Rows from block 5 of a small image diffusion model, named by matrix and row number. Rows with one number within an expert belong to one neuron, the router's apart. Each number is 128 + 32 x the weight over its row's rms, rounded and kept within 0 to 255. All counts start at 0. Numbers have three digits each.
Before each expert's rows are labels from the 100 images, of 14976 (inputs lightly noised), where the router gives the expert most weight on average: "colour at peak" is the nearest of a few named colours to the mean colour under the peak. Only what is clearly more common there than usual is listed. The data: aerial photos of the United States (SatlasPretrain). In brackets: how many of the 100.
# router: router (model.blocks.5.mlp.router.weight, 8x192), inputs 96-191
# up: expert up (model.blocks.5.mlp.up, 8x96x192), inputs 96-191
# down: expert down (model.blocks.5.mlp.down, 8x192x96, transposed), outputs 96-191

# expert 3
colour at peak: black (41)
router.3:131102116186062069123167150121128131067067135149117082145124124166059128159107102115144189138127086136097111154156178137139125152099133096108118111104125157119160175137154136182146059132100117099141092117118103123102131175096119186128157107060104101188143140110123143110106129169136134150
up.0:108092105092139145207060079154116110106084154147153083136115111131159099150117103120147183116120086192110092179103093104142117130144138074143198138099124104196145156156163140095137147128129127103220156152148173137128083133112080103154188124086136129130128185106109134094108102190130137184
down.0:123135119105164109123147147121104110132081133210146125110103169069118117042153145151134162115116127065166185108142095127080123110109133132167103149106117084155093109132091159084098184150163186152139129072119068116115102150127104102128135168157186163129149115214181175101110109089206118138
up.1:161175163117130107105125166143139155055155144116110147156063117106103149057111136130101071102144078120124113156157126111156164122181118092125122153168140164158144140117145105193150174120124148192108092117133121128154132089109177134144136088100086172110136105163140168111154111137120162155
down.1:108135143038157148150102115155099113134115172190145174091155167120147089115104151127155150144149162107180179119162108118073132105072146126109087115092155110128152182179148132127108131173130114098101151087178138146155080150152114133122137159092096104107129200208105122158121106173111138142
up.2:147132086114084131124123060127105081130090120100140072152160097165174123169163152140130161145106099173120099124105072140153114138127106110091138194124140118173170121115149175000149158067079145146134167086113158056141130152174121151120110114081176094163123148078143138153125073167105080131
down.2:171190075126180075151164113127109147085133121141142103102103113100106173095137168144164108150095091072148169105161105150172129118173122129134119140098105127101091125142065171143083123142124182146185135121135117153086105114184148106095109156200123133092153138166148175116148206066172127126
up.3:124110152078118142124126152101096076172082155121139097162097135116169126107125092144115168093157082155114106158182052088170138136141152057130134161132115152179170164127131123086130143061137124148122114056122102099142111143122140108188076090025172168135079089077127175083107118177139114142
down.3:096157137142162174112117151138058077197153131128164119104169121091107163104173159145135125152108149112166179085167091122134187126170151172142110152144079063151109158150105148130068176138176178124111130127108126126129121151114068119092137183172179170131131135162158157124078188075146100116
up.4:146121140109149104128137121143148164095163116112120165109106117133099132133113150148109073185114148060144164105192144162106134079119165145081096099162161102095128175154135085230131125132105159155092141117152120110116094128067180186098104163111059169089177110124118152106167138123122188127
down.4:114135063130134189151149103121101129123123168148138120129188120088161069178133143151197176136145137120128120139098147155061103123113098135158151130127153113121139157154129140103106123120126068103146186125112167161148119188142108152110136134111087148127132179163103103152121132109093152127
up.5:121139103148122134208066115203124126126062150163150114151119122113106124078126076098118085119135123130087080156150035142164119131159138048155151178156125132171133195157147127091120179120088168125183124098165146097120084109131088135137156097063176158139116153111175174083149100167073178157
down.5:092166159124167122118163133120109081121103152149119131109102187137163133094155104198143095117113126061153190133148098142079141090152139099158074147114137038167106176132144164119052158103183099152124116135138058137132090158148096125137117154142145130152127114207137165085107123121169103146
up.6:119160113107119155222057063122094086142086142180185112142124091122150144153141101131077153140094134130142124138096100137152148091121140047117154147153144100136115181179143121089129112126155174156131138159129159098086095191117083113099186158117178167168123154146133139099143135147149129109
down.6:083103141103120115174136112117056101133151145172170085138156195145132136075106180155156121105195107113147197132155096136110082111131067115172114123142175108124114086093131172110095188108067154110175142100108091098189143142125095143160084149126195160096173143202147166143088153137130090134
up.7:096095141076130098174146148167107163096108133171124174141092117137092109123079091111095068091123147155115148104171077129134119138114154079167130135210132150157120131147144073161092192174112133136145149147151126125093149119055179142146138101073119158074069102139113193089134082161134207185
down.7:073162150134139167114155186116106073114163176176170106122170194112115145131122142138159081149133146125142179150108158135103176136083127147130096048130153107177148192105089157111120146113131099145143232118104084113133136117136096127156142177124095117167136152169074134162123122087132155103
up.8:120173092088114154169112120156137144169116154166161132133138125110095134077104113075132117119116189164126156093151143122123152151151165115170175149159081138111117137179085171177120160112093196103099097091142193133099120082103104180107114104116191181136062161099159150135128162103097163127
down.8:110096146087205157081116166100130134090175130112201121125150177111143139197071125130144093130094087110133153140110102147152096134137165165158095167115137103212163132097118140096124111140097094103161195127086081155120089125161121095149118159140126185144187113162103148130084131121093163117
up.9:091119102093121171182113085160106053116067131153118114133149118132160101131127130111145152117155121163102086139151052092089086137160130086134139156130121096228164161162166139101122154139108127128171157130171140084185115166115090107158166084076153142103161167140097140098115061146088167184
down.9:111149149146142095123150156117084124167142169187180127089159169089144129107180170168183114162146105070185128110129117134095158103145149125112076109112091082140082149102088166117075162134149139133175184123159095136104116141166125074101117185134160124117161110160144147106114166075167112133
up.10:135114088136101137116110111108092083160069107113097082115127117162163144144135147161156130170111073144108092152115058097133130099157098064096117154095153098185144120087141176037142137116136125136175152067154120094167091160169128111129112079085197134163161107103163122157136099131108114146
down.10:102153133073151059169111116135156165111133137134162169081108150094070110131129146105171135152034126103178157098126102122096131122168121164174144155109090110141092174178121130116108177152144187124184110121133055149095109135111134150064144179168177145101124124126141121145104162058112098097
up.11:167099122101120142187092115127104159083078172154154120193099098111159139151114091070086151132121118197143156183110060104138142134154133014137165175105093120156084171166150097116151150091128150120129135162108145051104089183099090085138168148103103139159079141100131141091082167163146101182
down.11:089109121126146098152167125127061087143132143203118115113136193090126160102137128138121143090149149089170183050142084143104114100100148095152103131133116110172146131178152182096103168136149100123128114085086109127097039109105098164159130127128163158149144129166134197119097142090133124115
up.12:122095174077103119126134135120120090102029146131103093109115187145181130130075118109120167161139055191168129204127036140089098160125125117104105125176151148154161159102167126054160153144138100105158165090105101124128138162121156161192143113039150110110124108120165136079098117188154110152
down.12:085187101178153120142117115093107129119120174122164139099139134055084145126155149154120043141104147073162213070173156120114138106148136124127122139148126077107098124154077121133084155128221173120131084127166107124109130095157122052074111179142151134078146147187136137137124163080130165106
up.13:121125121117124122188079117137105153120096167146167100180109108064125140144121113156078161064085122165143110176148089073195221088182133038110148200098098107141104198141115122146134134056156195151097096145108142103157078172133112114113120137131150162172144164154138139103145132139175141146
down.13:121120110044139096105113124159157104153143101198120133081086158137150094083131140099140143151132147140145232118160061168090120109141123144173148093117122109190161169169169155040083130168115110075169134071145115158135075186151114155142184129110138170106121165171140150174124170153082138142
up.14:144118162139151154171120112180147106133115160099140148130102107103064147120133135125110039091118121117086126143185109103149178128172142109122168151183164105143149154175116106211103147099100175121144091096106147107166135095068148123148162106079124159095125136117153169114139111143089206136
down.14:064155165073112107105115133169080074116124187172160132117173168092201122172138144147171156167105162093133170117170129118100146092155142137123136158120154118130155141173143114082103136144137079101107208097100110174213121155143120085112136181127120152147168126122131100150101121110126141146
up.15:164129140115151120178097148126065113126089180141113086160105102077128159126151118120058123095125100136163087207187121082180155112198121029118140178123128154150109156127133091125185127052148196184100133128123146128137115128112148138126064115148148169171131129106177167127142102120135131147
down.15:124123102078192133169152100127157118108184167168101129116094107169129108085069167136146109171135149148155181105157110148105152091091109171164077104106182106079154167166180149156054137161144149182163082117136110162103044115104140123177145123093173151090127140163133139115113185158099147107
up.16:081107096082123144159095119148116086149093109175118071112128117154143127184100106129176130137088154146110103145130078146128111121061158104157156119142095115200155130137198139000113123145090110107190178102164117134121145165137081114115150096056189067162152149112155158084112099177063142124
down.16:107162145115132117126140132097074163105087155143160142113097167099108127105150151152118105145125061119150145073154106146154123084133133148192120115084104124132043124077062125085154118195133179165179137085141067116151157148132140068156082177199168142123116055162183139134124116101191098088
up.17:157140084093144078187095109095059137118037164164179110131118119119174116113170141144115176106064148109116126155140064120194143096151125055098160161109132087093079170138147129124134145101144210154071066163113172097104057135114139143101147150192189113136150125150150137130116168092158108157
down.17:159137098110126119143142133127114089086092127131125133108064132145165137074077146101197158137109117130167174151173067174121081142114112148214129121134135109226156166139144186138104169135075169056158174032137079159140097144086118164184177167110130183146117106159147139142108112131088162143
up.18:086141113095137142188073106155069122145075158169109103130157099141171112158121133145155166107129112171123088154109050111128118142151124085110164159118128096180137171157153164075102142096126138057137177130170142073158110142138117119121139122057166129156130181121109130121138089188113122175
down.18:120113118097168078133140114140074085138159168142161063063112136112146159099159151154167144129148131061176145116149082156123116127174114128123077160128110091125099171113066166098052148151107135142163165114156117106111086107175138101111141207134207132168155109166157140145118152073150091108
up.19:137147130124128082109129097143119132128145150137121100136109158089063138120143138157100072136106155098087125137169125154101174094156152138103119143159134112114162166144082119213105144092105210139135071093102094131114074090136147152176139154088131146104134127129127127115122126086083162109
down.19:151172142103111159106101117117094166139117163112108139059149127130157061117156160137200110132138165112123142109146166123073096116130108179139131127088179076125104125184155147099113144097095061077111145130111139149142146123130052162114116147191127147080125175124098124140090040120123145154
up.20:151159110090138126182062104108111081135081137127145076153142119106211156132149104105112199133114083161137114140065064054141140072151084043072130179094086140122081134094135137087168140115136166163114140118112115103135104180170133136126113119105178126142142128123205121137119139127165088119
down.20:128106119084170107098133137172115125128107115134145146086072150123092107086105152099149186171094106111165168092143093162119158148128133142168162118098131122081165169159097170127095167154112139081182109121129098169075091124082097133114134145152172183078094132138131129118074184101127079121
up.21:118088131086126167188106084196113120094085123146133132149114108114121120111115113098134152095155109167107097187141059120101137130119112069175171150173114115208164170131182141112107163153118121095129161129153165113147097133133136168106175076038148146097126136136114159093130059178126139179
down.21:112165137121159122090118148126109089195117170162114112102168175098121124073206175163181123134143115085187159142141126182091122085126176113107081127091162073131103171122122137077089184176152161167132145155131082107115089124136156083159138148127166116158176122198131132116095150070167124101

# expert 7
colour at peak: black (41)
router.7:088090126114075086132105139120193132058093158101155094113138137200112115100086122075142193154092067147168168185117168151155103117094086125111085132101164126105150143090167147125165051148090136075143102088107087181077161157080179169107151118087068101133080149156099089075069159112152161102
up.0:150210175114142142150197137102105144129131184100136133164139150093198142136161103122124122138113160107149096117149169122114152065096186113115121109135213123111109096116098068204128112160114136174136167074165172162059127129144160164148079140102133140072166103196094140150181146170115145101
down.0:137136147149104174169019138101109104136090115096107145091129134126054077150170179093111044171135151141127097114173196156095150181118112154098127205080119121098142089111120088119121102083154186141170105107192118144105122149176107078162147146143145114102109091113192184109127038158127133128
up.1:170149146109113156161147125146122148149121186116146098145167110081168165122108159106151074109140150093119127122119108151136155124061109121095153142125112125134160117117106146119086139165093177131093169096164136138147104176082110087215086116121193078110194126147144112144145041097125152095
down.1:102095118188106109091080211119074177142177095182093123171131171083105180175135085110130154112155107153162117145124138171104135168173123128113119153163124165113117110123189142128191075090135161104093115106124116111053108113121135153112099134129126114112135080121122101168136137100167099168
up.2:131089130173079152073119145099130103146113113141150119078137115185142174115159128122110163170107041072129128069135129124085100100157137135132105151118082132072125178066093144141168132093095154099149145160116109109121179109125130171106072141144181125092125062089129133114121202130136075102
down.2:106157152163105095149103095154083133072137129120146167082163067089153103141130114131160082095123147164093068185187113118164125132118172125091115115106159098139102150137105177116085124095111108137128120101175105151158152204117141097150140112111080153108142145166117091117146094096138138129
up.3:101118116152106162148124104179106115140138182129129127054123111109164144136161114129135123101069127056139157109130169128100129085124116107132155126101053126032148103100110172104153117187146124094094152147103150091139074136113126120175108086128108098131156119197184103122088124145194135128
down.3:135120154130150160166078147149062187106130146160188134154126106067120149130124079070119150143092094126125108154144164138131106161155178105125092145160103140139162162136148119178150143132152082140079086104120103144111119135144102109137156141127043118123152134128111076082118118126161128096
up.4:115056125137138087101135124099096097154105090121163081092089212156106125145057144136145085173093107121155142118141108182117155113145146130113114124102083089156122181138078127138100132068139159126164123125171080141118072108168116122102110152083137113111156101126050172127122113148125126195
down.4:152163120146087120155139113105152150083084134089117137146155082129104135091173142130176113109119091104151083062140096132145135126182162154050116113075119106095081128150179211117115182103131165172104108115148125150142091095116208152115151140148118122118146084150136101149178090093068122154
up.5:162106160114134134120151082162086106067122126102099110070139142103158151108159136137132120106114099028140162046138139137090101080101166139078151111131132116070163159075111146113105111217148129153100169107138144160132106125146128146146150094112173127094136052199171139141147113151134190120
down.5:063113182163131115146081170107114145142123197105179118133159113097138094163107122085157125126153079145117124236208171137173168145126140053080063137179098121164116103133143101168150097091138122155046078086186151112154211115119117131181104104119109057162133136097092104081093126095163117153
up.6:157149125150142121031105099114140082109185048110169106101070165213084149122072148165137103166105135098090132067114079165057139102127118145127090055119151067145133152100111135153090114147108097121155122176120059150134125143117076095149172150157124135126093143139126154137134204165099112131
down.6:124124094152159100110121163148099134122159167110122133156124144119101091106119113135160137102176127119083148192212119127139129151167113124140097101106120115204152151114129098125099143140212141174116158116098141095122143136150191162128133083179148173150139124171111122113153103078168138138
up.7:113175091165156183160129120151133195156159193144109116183090147121117131168162137085129115104139121195162147104131136114195141152087138132136175110152134164093122084105112161130132082116171205168108110168131191055119116072137135140151076121106132133133156203200108143118093095108118131116
down.7:123150148171088128093124084121153154106105044117111138143078167111130120074148108115139130144085145139133153143132131129054103089174135099120141129060125109088145146122171097116123175177077147121166125148142100161110145095121179057117180177117125164127092121120157099138198075162110169114
up.8:111169139099086127138127207175079117169094158134137137146180102067133115150091057125150159196144176130131120166097097130167135144162118101145111136110111087155092048165121106104101165125159090136133131128155154091079127187077150133112140117089143108156133123113125083113106154155137149137
down.8:141123101130207068175085098149130111153064127176173087078127150110128124139124134109114195115144097135158115112130081111119107139158148132162130148095091091130130182134085120075173068150144147113117122135118111124094078160113128153141169143121132185111107119116114128104088170073174116121
up.9:126099077204092138106116121132167135168160179114151126144126079098082165099214138077109146151150142140133151195128111082145113163122079079144115143121112119107160097098160118163108146112135120102137126151144115107150140115128114162088129081134158095109083168074124111140171120129135096109
down.9:107113146109129168128082113137080129100095131183137123196114183071098123170122132106153126118091192173164165180132102144145117104131188106148137129148153126147134134172183118124139074172128115101157082111137061100094079159084151092155170163129131156093094130115145122073139141161120157156
up.10:117157113214127171135108111048151129156088165110114139189132126160170179106157076114127181073154070160130103112081142117179099133129117090087110190127123173132085185072143151129191132086147146224131102118165138097150148146140123142142099127210129118134118086171129121136115095153112099098
down.10:098112098103130148119069130106084150127117130119159148135128126145111104192074114085128083152104149124055128146141101154094119163090156164126176140119138088143183113153085095157078116093125102112118067169141086165072084125106055118110147154098117082135094158149091152109148145129172116092
up.11:171156097124150082137161083097052073128160131117149104125110116129112160108158116108172089149118156169203100026176137103156095121144115130134074096131155134115141169118087141139108119122153151151158119086152123205099123129120142044171088171137127126110110183146078119196152124093084108152
down.11:173131117194113130122117150134150114092149109093093147136125049117161108109110194120124119136118079108150104145081144138150133157134050139069132160156160136126177082092161120123182094103130152131112133176189184123131173141104170123132073112109106101133139156158169170132163115133124146174
up.12:120131183070143139113148161120095094165153165145152132083181142095148113122076134209121101143118144142099154077170044080114067125075169172110143141147192074194100128133157178122079115174089173130113121146113142156074174126129116114108152146085175157101135161204101151107135103103076132155
down.12:158077119111136111149090119116147147145139169129060090152099127198110134092144170144100165162169083094126073156097173120208143141176099110129053143176087156073124105117142167115120154115103140149148150154126143127120172120135124169063089092103136125112156089066159144081149087096138195190
up.13:104113163086117126095154155179088066119139116147100127104126177101106096187115094166120094114136131055108162049139158156115133116103189187155199129121089115113136168123084188114083070166134147151117177125099100150141076127058126198115131138118137164136122099169103173135109175098099180129
down.13:124072190129164150172149179170138115081138150147191139094141164133109136113086107113084198109117089131176146104102097106137139149213137139116049128163062118114135160139142133175171176148188124130113126111093132101163141139126134165154152129124122170142157077106137106126137105116096098134
up.14:106167114159124096159121125112158114151093141109106151104099095120157195123172127128130148086083078052136077115101149116161111089159099116074129140074103168054097171072104098137146142111089146152139120129100084115124121116131137109133065105211151122105127095154189111179156123124137108121
down.14:080083105124124171129090130135085097126109148091182137142186122103118106174111098136140090151122153156096118137199145138116126131071131110107168104113122087160162152132131075133125079092155076109096127129183146130113155095093130053123148112100104090143090163120079110107109159129126125115
up.15:098109082131070150116095163116158133149111097173137140103078124128168131132124155101126149142104131152082119156155151167110142092165057107183134150065082120019138117109060153067138081127128139069105061157135100083165101107100101129134127160197151138171083147168123129124134169126198070121
down.15:153152140164170179163104121123079152088106113146186179159154134077142097141125138110173112125119121156156169069118146102125096174145138112148151131088148125131140182119157137129145153120158074141090166170098101142150096182102104173110185191118120140081137151142089103064091149130126123125
up.16:124162123068131103161150125164054077110106178159141147095159161062152113171103119145175113151111140114122130079080118155124116096077150167114152104115085116115179160120149186092048117151132110133115149118158133164095069143077132150137080155090175145122148101171102088150101192098154165097
down.16:135104155130131094176117147112148120107114099171175159155094149103107118130141097076090179086085072124157144180131159147168147165198147126111101158138073128080130160130138179177139136093150134144123127155131068113096111131139112126142134155129134139106141083102129109076107107068148073201
up.17:093134155100152124128140091096078067133160190147147115122127142086151139121173140131146081164102151155113178104109162122143096141076143133105083136150187148133155128139097111103073148110207144135087123152128117099162078102092085144127067173144188118202146153192142157124098120164087142132
down.17:132111116180134171143081123142138138094081116149101142144092083070101112132120139159132126155109170143108127151101189162147112169128103136116093109132105072101169164123152155155114127075076131117122094162161138197133121107134148137112101077103157098079112101125143086073120135137148171094
up.18:138077057122130158066117154084109074180115079134162103079111149154170130136110141148134106163107073073122128116122145141109156150079112122144114136113094093141152172107088093129112121088114187117175107146151098135139105096124106124102064125123220160153143142150083083161153193077112095162
down.18:175163104138146137164198135150073139110147128080146159138147123084125101122139074119164159118141101133096136123154131149122116157155142151135127135142103094173142171115101171209087123108131134108128155122086173152167063134104161136099164143150100148113152090116092094090192083029118101081
up.19:098108135082164115123112167167099098164103179157212122145170123072135095074117134082122138182174142179112131116165109088100107165165116130164137131111115092146108093121057129116063186088156126132161131115151114125185156164138122132084124104107177167179090134103129158125160122134126153152
down.19:175161184150144060145154090156151135086137091130188096034125133125134126121140155133165181146141170131189104095115093188156138121139104093156146099110130113142124151126135166128126127172082094088174157112140119172141100186135090123097159173116152146157139057121123133128110143064153135117
up.20:092176151124151116125116167164115116178083217133132135173143108081153044121123122128147164157143179094124121108164117131115104112139136121123139147080113155127171100148081156089052154164163104142116139099192117095126105118154095057097120113109123099197155168166146106133102125162175123136
down.20:182067102110099093143117172147132147111115087175208125121153160115161155143157130117173174119119067147183094138113166182153138125138060108124155152112114125147133140173194151116148105105117141054117068118113118157102118147140051079093170176143147134106146110124114093116076143081196124144
up.21:053147164139115096141129119158098144186096187111134120139153067047183136154134094137184144127118199129156135180126113116108128129128094089130134138091097073152095140148184130074091135131127075107172167137187128115133102170129062088146102089126167119177141140145139062138101119119153134084
down.21:145095077114152072132119138144114146146122097185174141112133114070124127126119104093146120114097107164172092112157099092115100127163125112187145125147113100136110138135096156122161108113162071122146067125152108129098090104086091104106125198079136135095137174114098144127078169072190095098

# expert 2
colour at peak: brown (62)
router.2:098070131179112128123171145138145093064104145120119093157097197149069095176081122094158168137172128163139141171166191175145127112115131120143140122107127128121187172133183157131166102141123156108202135096126105135095129120119106171112204134082046129205112131120136150095148185124136125185
up.0:156181114155098103104095133137106046141138145123103153134175091110111112132075104126136120173144076120165100118135141095059155090180107067155123141141160117145150135138090153121122118139106136089165127048140163100127107150118111125108083163095201067091161153165166106138169148154149126201
down.0:122147118144095151084130183100141146112160062100110106118133148139141117116119146159152105196110158129159122129160124161116116134194125139174074113094080110140130169103115105105126123150174102095131067147147071137090137173140139078178131150172087088120090083121186082121162155033090130040
up.1:134074152131144142127130141132099143107115104142131124119133111152099170120094122128198067118120091130081111138167094092084118123073103182131136110166148178163160064099093157121130105114143113100154158114148139141045156118071107161149094084120156128058205176206130131158127175123121142156
down.1:102112111188112066132132180127099136120133175081107089118131115104128122140156061154148173136109095217199130095078083086102098106146129093134170105086094147154072179165177109114107140105100141150167085163111075124070104115121149140131145174166145170069130130099159129114152177153112160075
up.2:115129181081155155125110182102071105160117145107136142111154106154145089118167131125114117134104143131136187097156114129104145153101134172143167082145118088111169106143188118086129125117130121183139139088136159145119082135133148174194191127062098110132133173114073137104124147123103160113
down.2:119116129111105123136188139170137155142062085120101141147146186131110075110059123093122172106177080142179121094127079129218134137080111137100160167140088132115128144134127114142138130153187154152111138139089137089096124093131161148105111176174120132115183165116124105104100135122115138136
up.3:108167142070133174143135146122151104168095186071107140105116135095137119164143067146127147137155224131094124182126109077123180068105189178106129125124122108197111092167194146116097146131139137133135144107120165157128129174154040057150124142131123197148118168160135137128164125076138105120
down.3:118107179133117141179186144181138123141124097154180114145106137115107120110064124148060148108163067146134162166124160132153111163147102082117116104174103115098157149162219141171179100164144129134089110078060136126135154130129136116125135170137102141141151133100124146095120170128136120201
up.4:128149121118099086114108145061133118070146178124137074077106135058169172108176120150088134128095144107134124168111126131068129100095099131136089131073062129143157152189108145131104135115112139140089067128108099155189110158205052126205089149149120141194148148148107050123123120108117026110
down.4:100121128143092133128134077103117174122186071145116163103178115113130096096045127154056140111094101141210132165151127105170132140146136084097036133170149115159147138132118097102143132157120117121121113076159110080103142152171083081133144135146112126170067112141190130116126115073131177165
up.5:132153070114129092119137073156148129114145087133088089060131159157134154124108117153157149159082129129195131180107093126079138146119058088182086144067091138166107153115113184146105128093141080112132095121170136206136099162166089085128074139160169069098139101079107111173093131090183069163
down.5:071101161133160140110112133115128108215194129161160164131138120095116075136141162085088100170124133138154165165135085116100101155137159148171148125132171105177137154130126106096110137135149053082156149124152112126077150167126084073155173122106109155171079131071112188147096174063134161100
up.6:080117172095165176084107157116083104140137144111112186126148140105159124193123155139160139161130170096092134112111214099157134176130137181139133079120143173124164090105067072117176136120164130155103141159101148144094120150101151140120112119122147117115158105131083088066139133106092169109
down.6:103076123099105124123187129159154142109164106142161144159115188136126155058153117078121137108172120120153148135129016139131053127091128121128163121198117119119135130102134096133127120199132163146118200160099114089062104091159118145081095157120162152075148131078144158127121125151128161201
up.7:122132123168063141094099117068136194109097122167125201141118166131101147117128145123152157136115097113151132082163101112156023120096163119107185152166163187084193105112106079172141132153150068137109107164124087120136131104116141160132119156093096058061127094127171154081136157144141160142
down.7:121114099147153088121152128152096147116124126133156111101159147135128128090115100133109104160154147147062100068088107102083090131069158141182125102070135139150109164131055119164056190083147086126105123114170120102127136074110106246083101147121132147101132113155140113136159157115078126121
up.8:145153080140116092135106108084124123148096144155129071128114106134139121135088136140126152141118139129181123152117112140141157122135072107133070152053074132134124149117078149095142133092103090124138121133140123131136111132157083108112075179214136100121110087101120107178112166077166044166
down.8:098090158121143129100120199154132097176152178130204159080139149098121075136148130110126076147081178114134211135168084122089136183124197144187101078154119051169137121119131127122082176165173070072119157136146050128139146151117097095139168114083109120173115136120137100114119140072134133043
up.9:135089120127129232146064121078128179076163099081119148140089110099109158115129112178130174097160116148110150167145134119136119154140153165099186147128093094126141173182129166106201121115174098130099094136121137101115157113148141083193144148122119119087054101151164125077126143123095128063
down.9:108137165109156115149199118194128138101140108114139158154142150168178152147120156165042104144176102098137121097154115143162112139075127161102076105198170183067134143098138115106174096178153099140130189094137142078106156157074091159162121126111123114124182141149126172130153154142103122168
up.10:186111125141128087123153102158151140111140144119123084131147128155120135131062193147162109141126074093141020098079150190145156079091085156158096080129198189132143118088082150163129120128100098123129154096149196137116166156116149184111039157160135085113166133120134117143175144154135118185
down.10:082117078116118114096104182111119126141119105132177123119112171086085172116163081144129100146125113132122123153138119116116124113125153090144107178182143172170069101103124061124120134137176104132138091209138050141081129063109152120087094121179191102126098089135168126148128157089148175018
up.11:146172072121117106179116102095115132141114105150115086094134097142161104116093153146131131120067136141187135156119088130134148133141103092113071162064059132177119151149128146095149152135086125128128126109149101156125141159204110110120118135178139115112119088087116109153122133096178018140
down.11:088155130099131149070151168159097122190138167151161191058144131101101136127119106105100105116095202131136212148168087071132132171122129117169096102119144094162123134156131125121058168196178049091093160105122097158153172164134083120176152105088107128151123142114111082099128120074149128139
up.12:113148106054198174166152109207097132128181100152196143132118095163080114144102114185087146088145151179126144159113072118169133137145111063159150108115128123141077100122198190123142144184131125125119152155170153133096106145091179123140164156104195164150119077084151201132097128127186170153
down.12:142061145191140143089090115157169164116100124079106089111129160123077155162155152122080142121141143094138119150118155107168202177128120083105112199170108149117138152157151088186160101123107106086020137132107138153143191106177160125096115081116114096118139078124100117120073098127147140099
up.13:192118130155124135112139124092068144093184115121127142140134135116155092136130125133153159096134104055192156116106134150114102218144088105148173091113093100164084105102101184136039142096122179076110143110138160079069116066125115161185096161121098142102156162088154110095077132117087107121
down.13:158148147188092176054091082090116118146145078103070147066137062120141134122180144131134114108045111084129172127139161121126159076180100126160097152084097154119069128127140115129186090174139108141121135124144166142158162157108114112167089108143164091082092081052140114147113094098146136051
up.14:073134134183101094158106153118137109182104178103124135152111111095139074135113100123118172111142157070090088131089169110111116054142188162122155184152173117151066154144126118157155142117148135148112146137109160128111134086146104119145123121110127093168133137109153173128187087101111116081
down.14:191069108077169149148109143124110143068076054089128086145113170133144156193122107136123115160130119125138149134161115098116112091094049140113127162132137169114128123115225134140109106145131153148156086133163108131101120087120193104099091112079117086105091152136128176122114093141155134186
up.15:156113095172093086134135042124121126125100093122105132149125074199182115126073154136184136124116096138129114140154105176192158091089063116106094127113204121136184122078086129104153108108087089112163125085212136152148170213131154141095078057207128088094126123163114123148171128162110132175
down.15:044137101155111102077099230132140114125125177110202163071145129096110104101220074114124135098111149100116137162128089109069099164124155112149109150111098129164061146103113056136093177156126120150144106211096113166137139108163135095132116116102090124111106126132136125117076185137133091085
up.16:173088114093137099064166127115096190091077130175098154116080148100170151122115096051125074180102115108107106090143124138110103152132140215104115098141175175123175127152123096121095053121151108107198153104091105142113063077101183139167116136113138153069115164154109103143133140144144161060
down.16:136083093161144079159169093099170136155142070165150066105116139130096177112173098119091168152120109159130127053164102126087110084112083126125127134099076095158114132158053059127110116185128181158128131126107021089118134130135142122076101139152174076074151114162177140160133113097134139133
up.17:055136131110094135151056118063155082158062154110091145109148094123142048124164088139138136123137138086154130196180107099070105108167123180133120182152121114145082167139126162096134192110126139071099111140131100133141120150122065059151136122102142136140128102126144144107089112103173104137
down.17:104123138090160079139159116131106111053111122149164107134181182108154101161108086150089149137156114154169152143111153072153154107089135113101128146126109148078093131183198135153168154161104070175093169095170170129168137162153124126128154189111064146108158111113111138124085131150133116197
up.18:092147133086147165132074141066175097152137165125128148105118151162190108161177114097136136093153135106117111096178099130135109090109149166121126130166132092220113140132138117095119176118174132126114147127113133120149109181144086062178137149108120135160112098126139144102162091098136128125
down.18:132105098104140067117138130106052115111079131120160117211139131140180104168057101128093134142110103102131109134092124084123166189154139118070189077098127184092128205149155112183139114102143122164086114125122135148101101124148140138108106214146127114103225102082122190135074158145130122180
up.19:140071120143126147103162158119099165192154088107131144161112098122123137151143138109126125077108039137132067104127157117151111188107147154091240088155174157077157142115157083111099105141185100148119159149151154101124088131113212176165082145095109080094169162174105142095120148121091148168
down.19:098140089091100099076127154095120117126116108083111094160079082137127144164159126176141138172146113160155070088089112077116153080094110136158187114144135080094121069122067102147169135190144169128120132191112116112107140155106130173099086163159221128081157095176136166149129132124124207107
up.20:145113104079125130146144151096144162102095113127138125113110143185169184117144144119108084150155116149125148139156137164116167136126105099143074130100069134101109171102190162092063110158177153083148095132157127143130098122198100059172142154113098138120096121098163119100066106093150071117
down.20:109122134120125161068118113177149090163151099054151127036161123121136051146151157090140123094069149110152159171158130131170129169127108168151131100114125111133151099145149147119157142187102078123081143134104102124133130109092146140190167126116123148106114098108104099152126131052110134131
up.21:113081105147127078088053143121122137118168170112129157194127114109139165093170111137121171089115117155132099154117190104155176102147143107091185168117153182099170089088067080162169128071132128159149138177091113111136149102055147156152130095100143122093180081161150101183129146148106150141
down.21:166111090135125110121193131101135128080091102193113154146111138140185157132129149087157111219149068123105143084135103161108106128060087147155128131152121158170132129086118136126083105128132135152204178149155091110081055107124172137073078132099151123110104178185145130170137104199092142130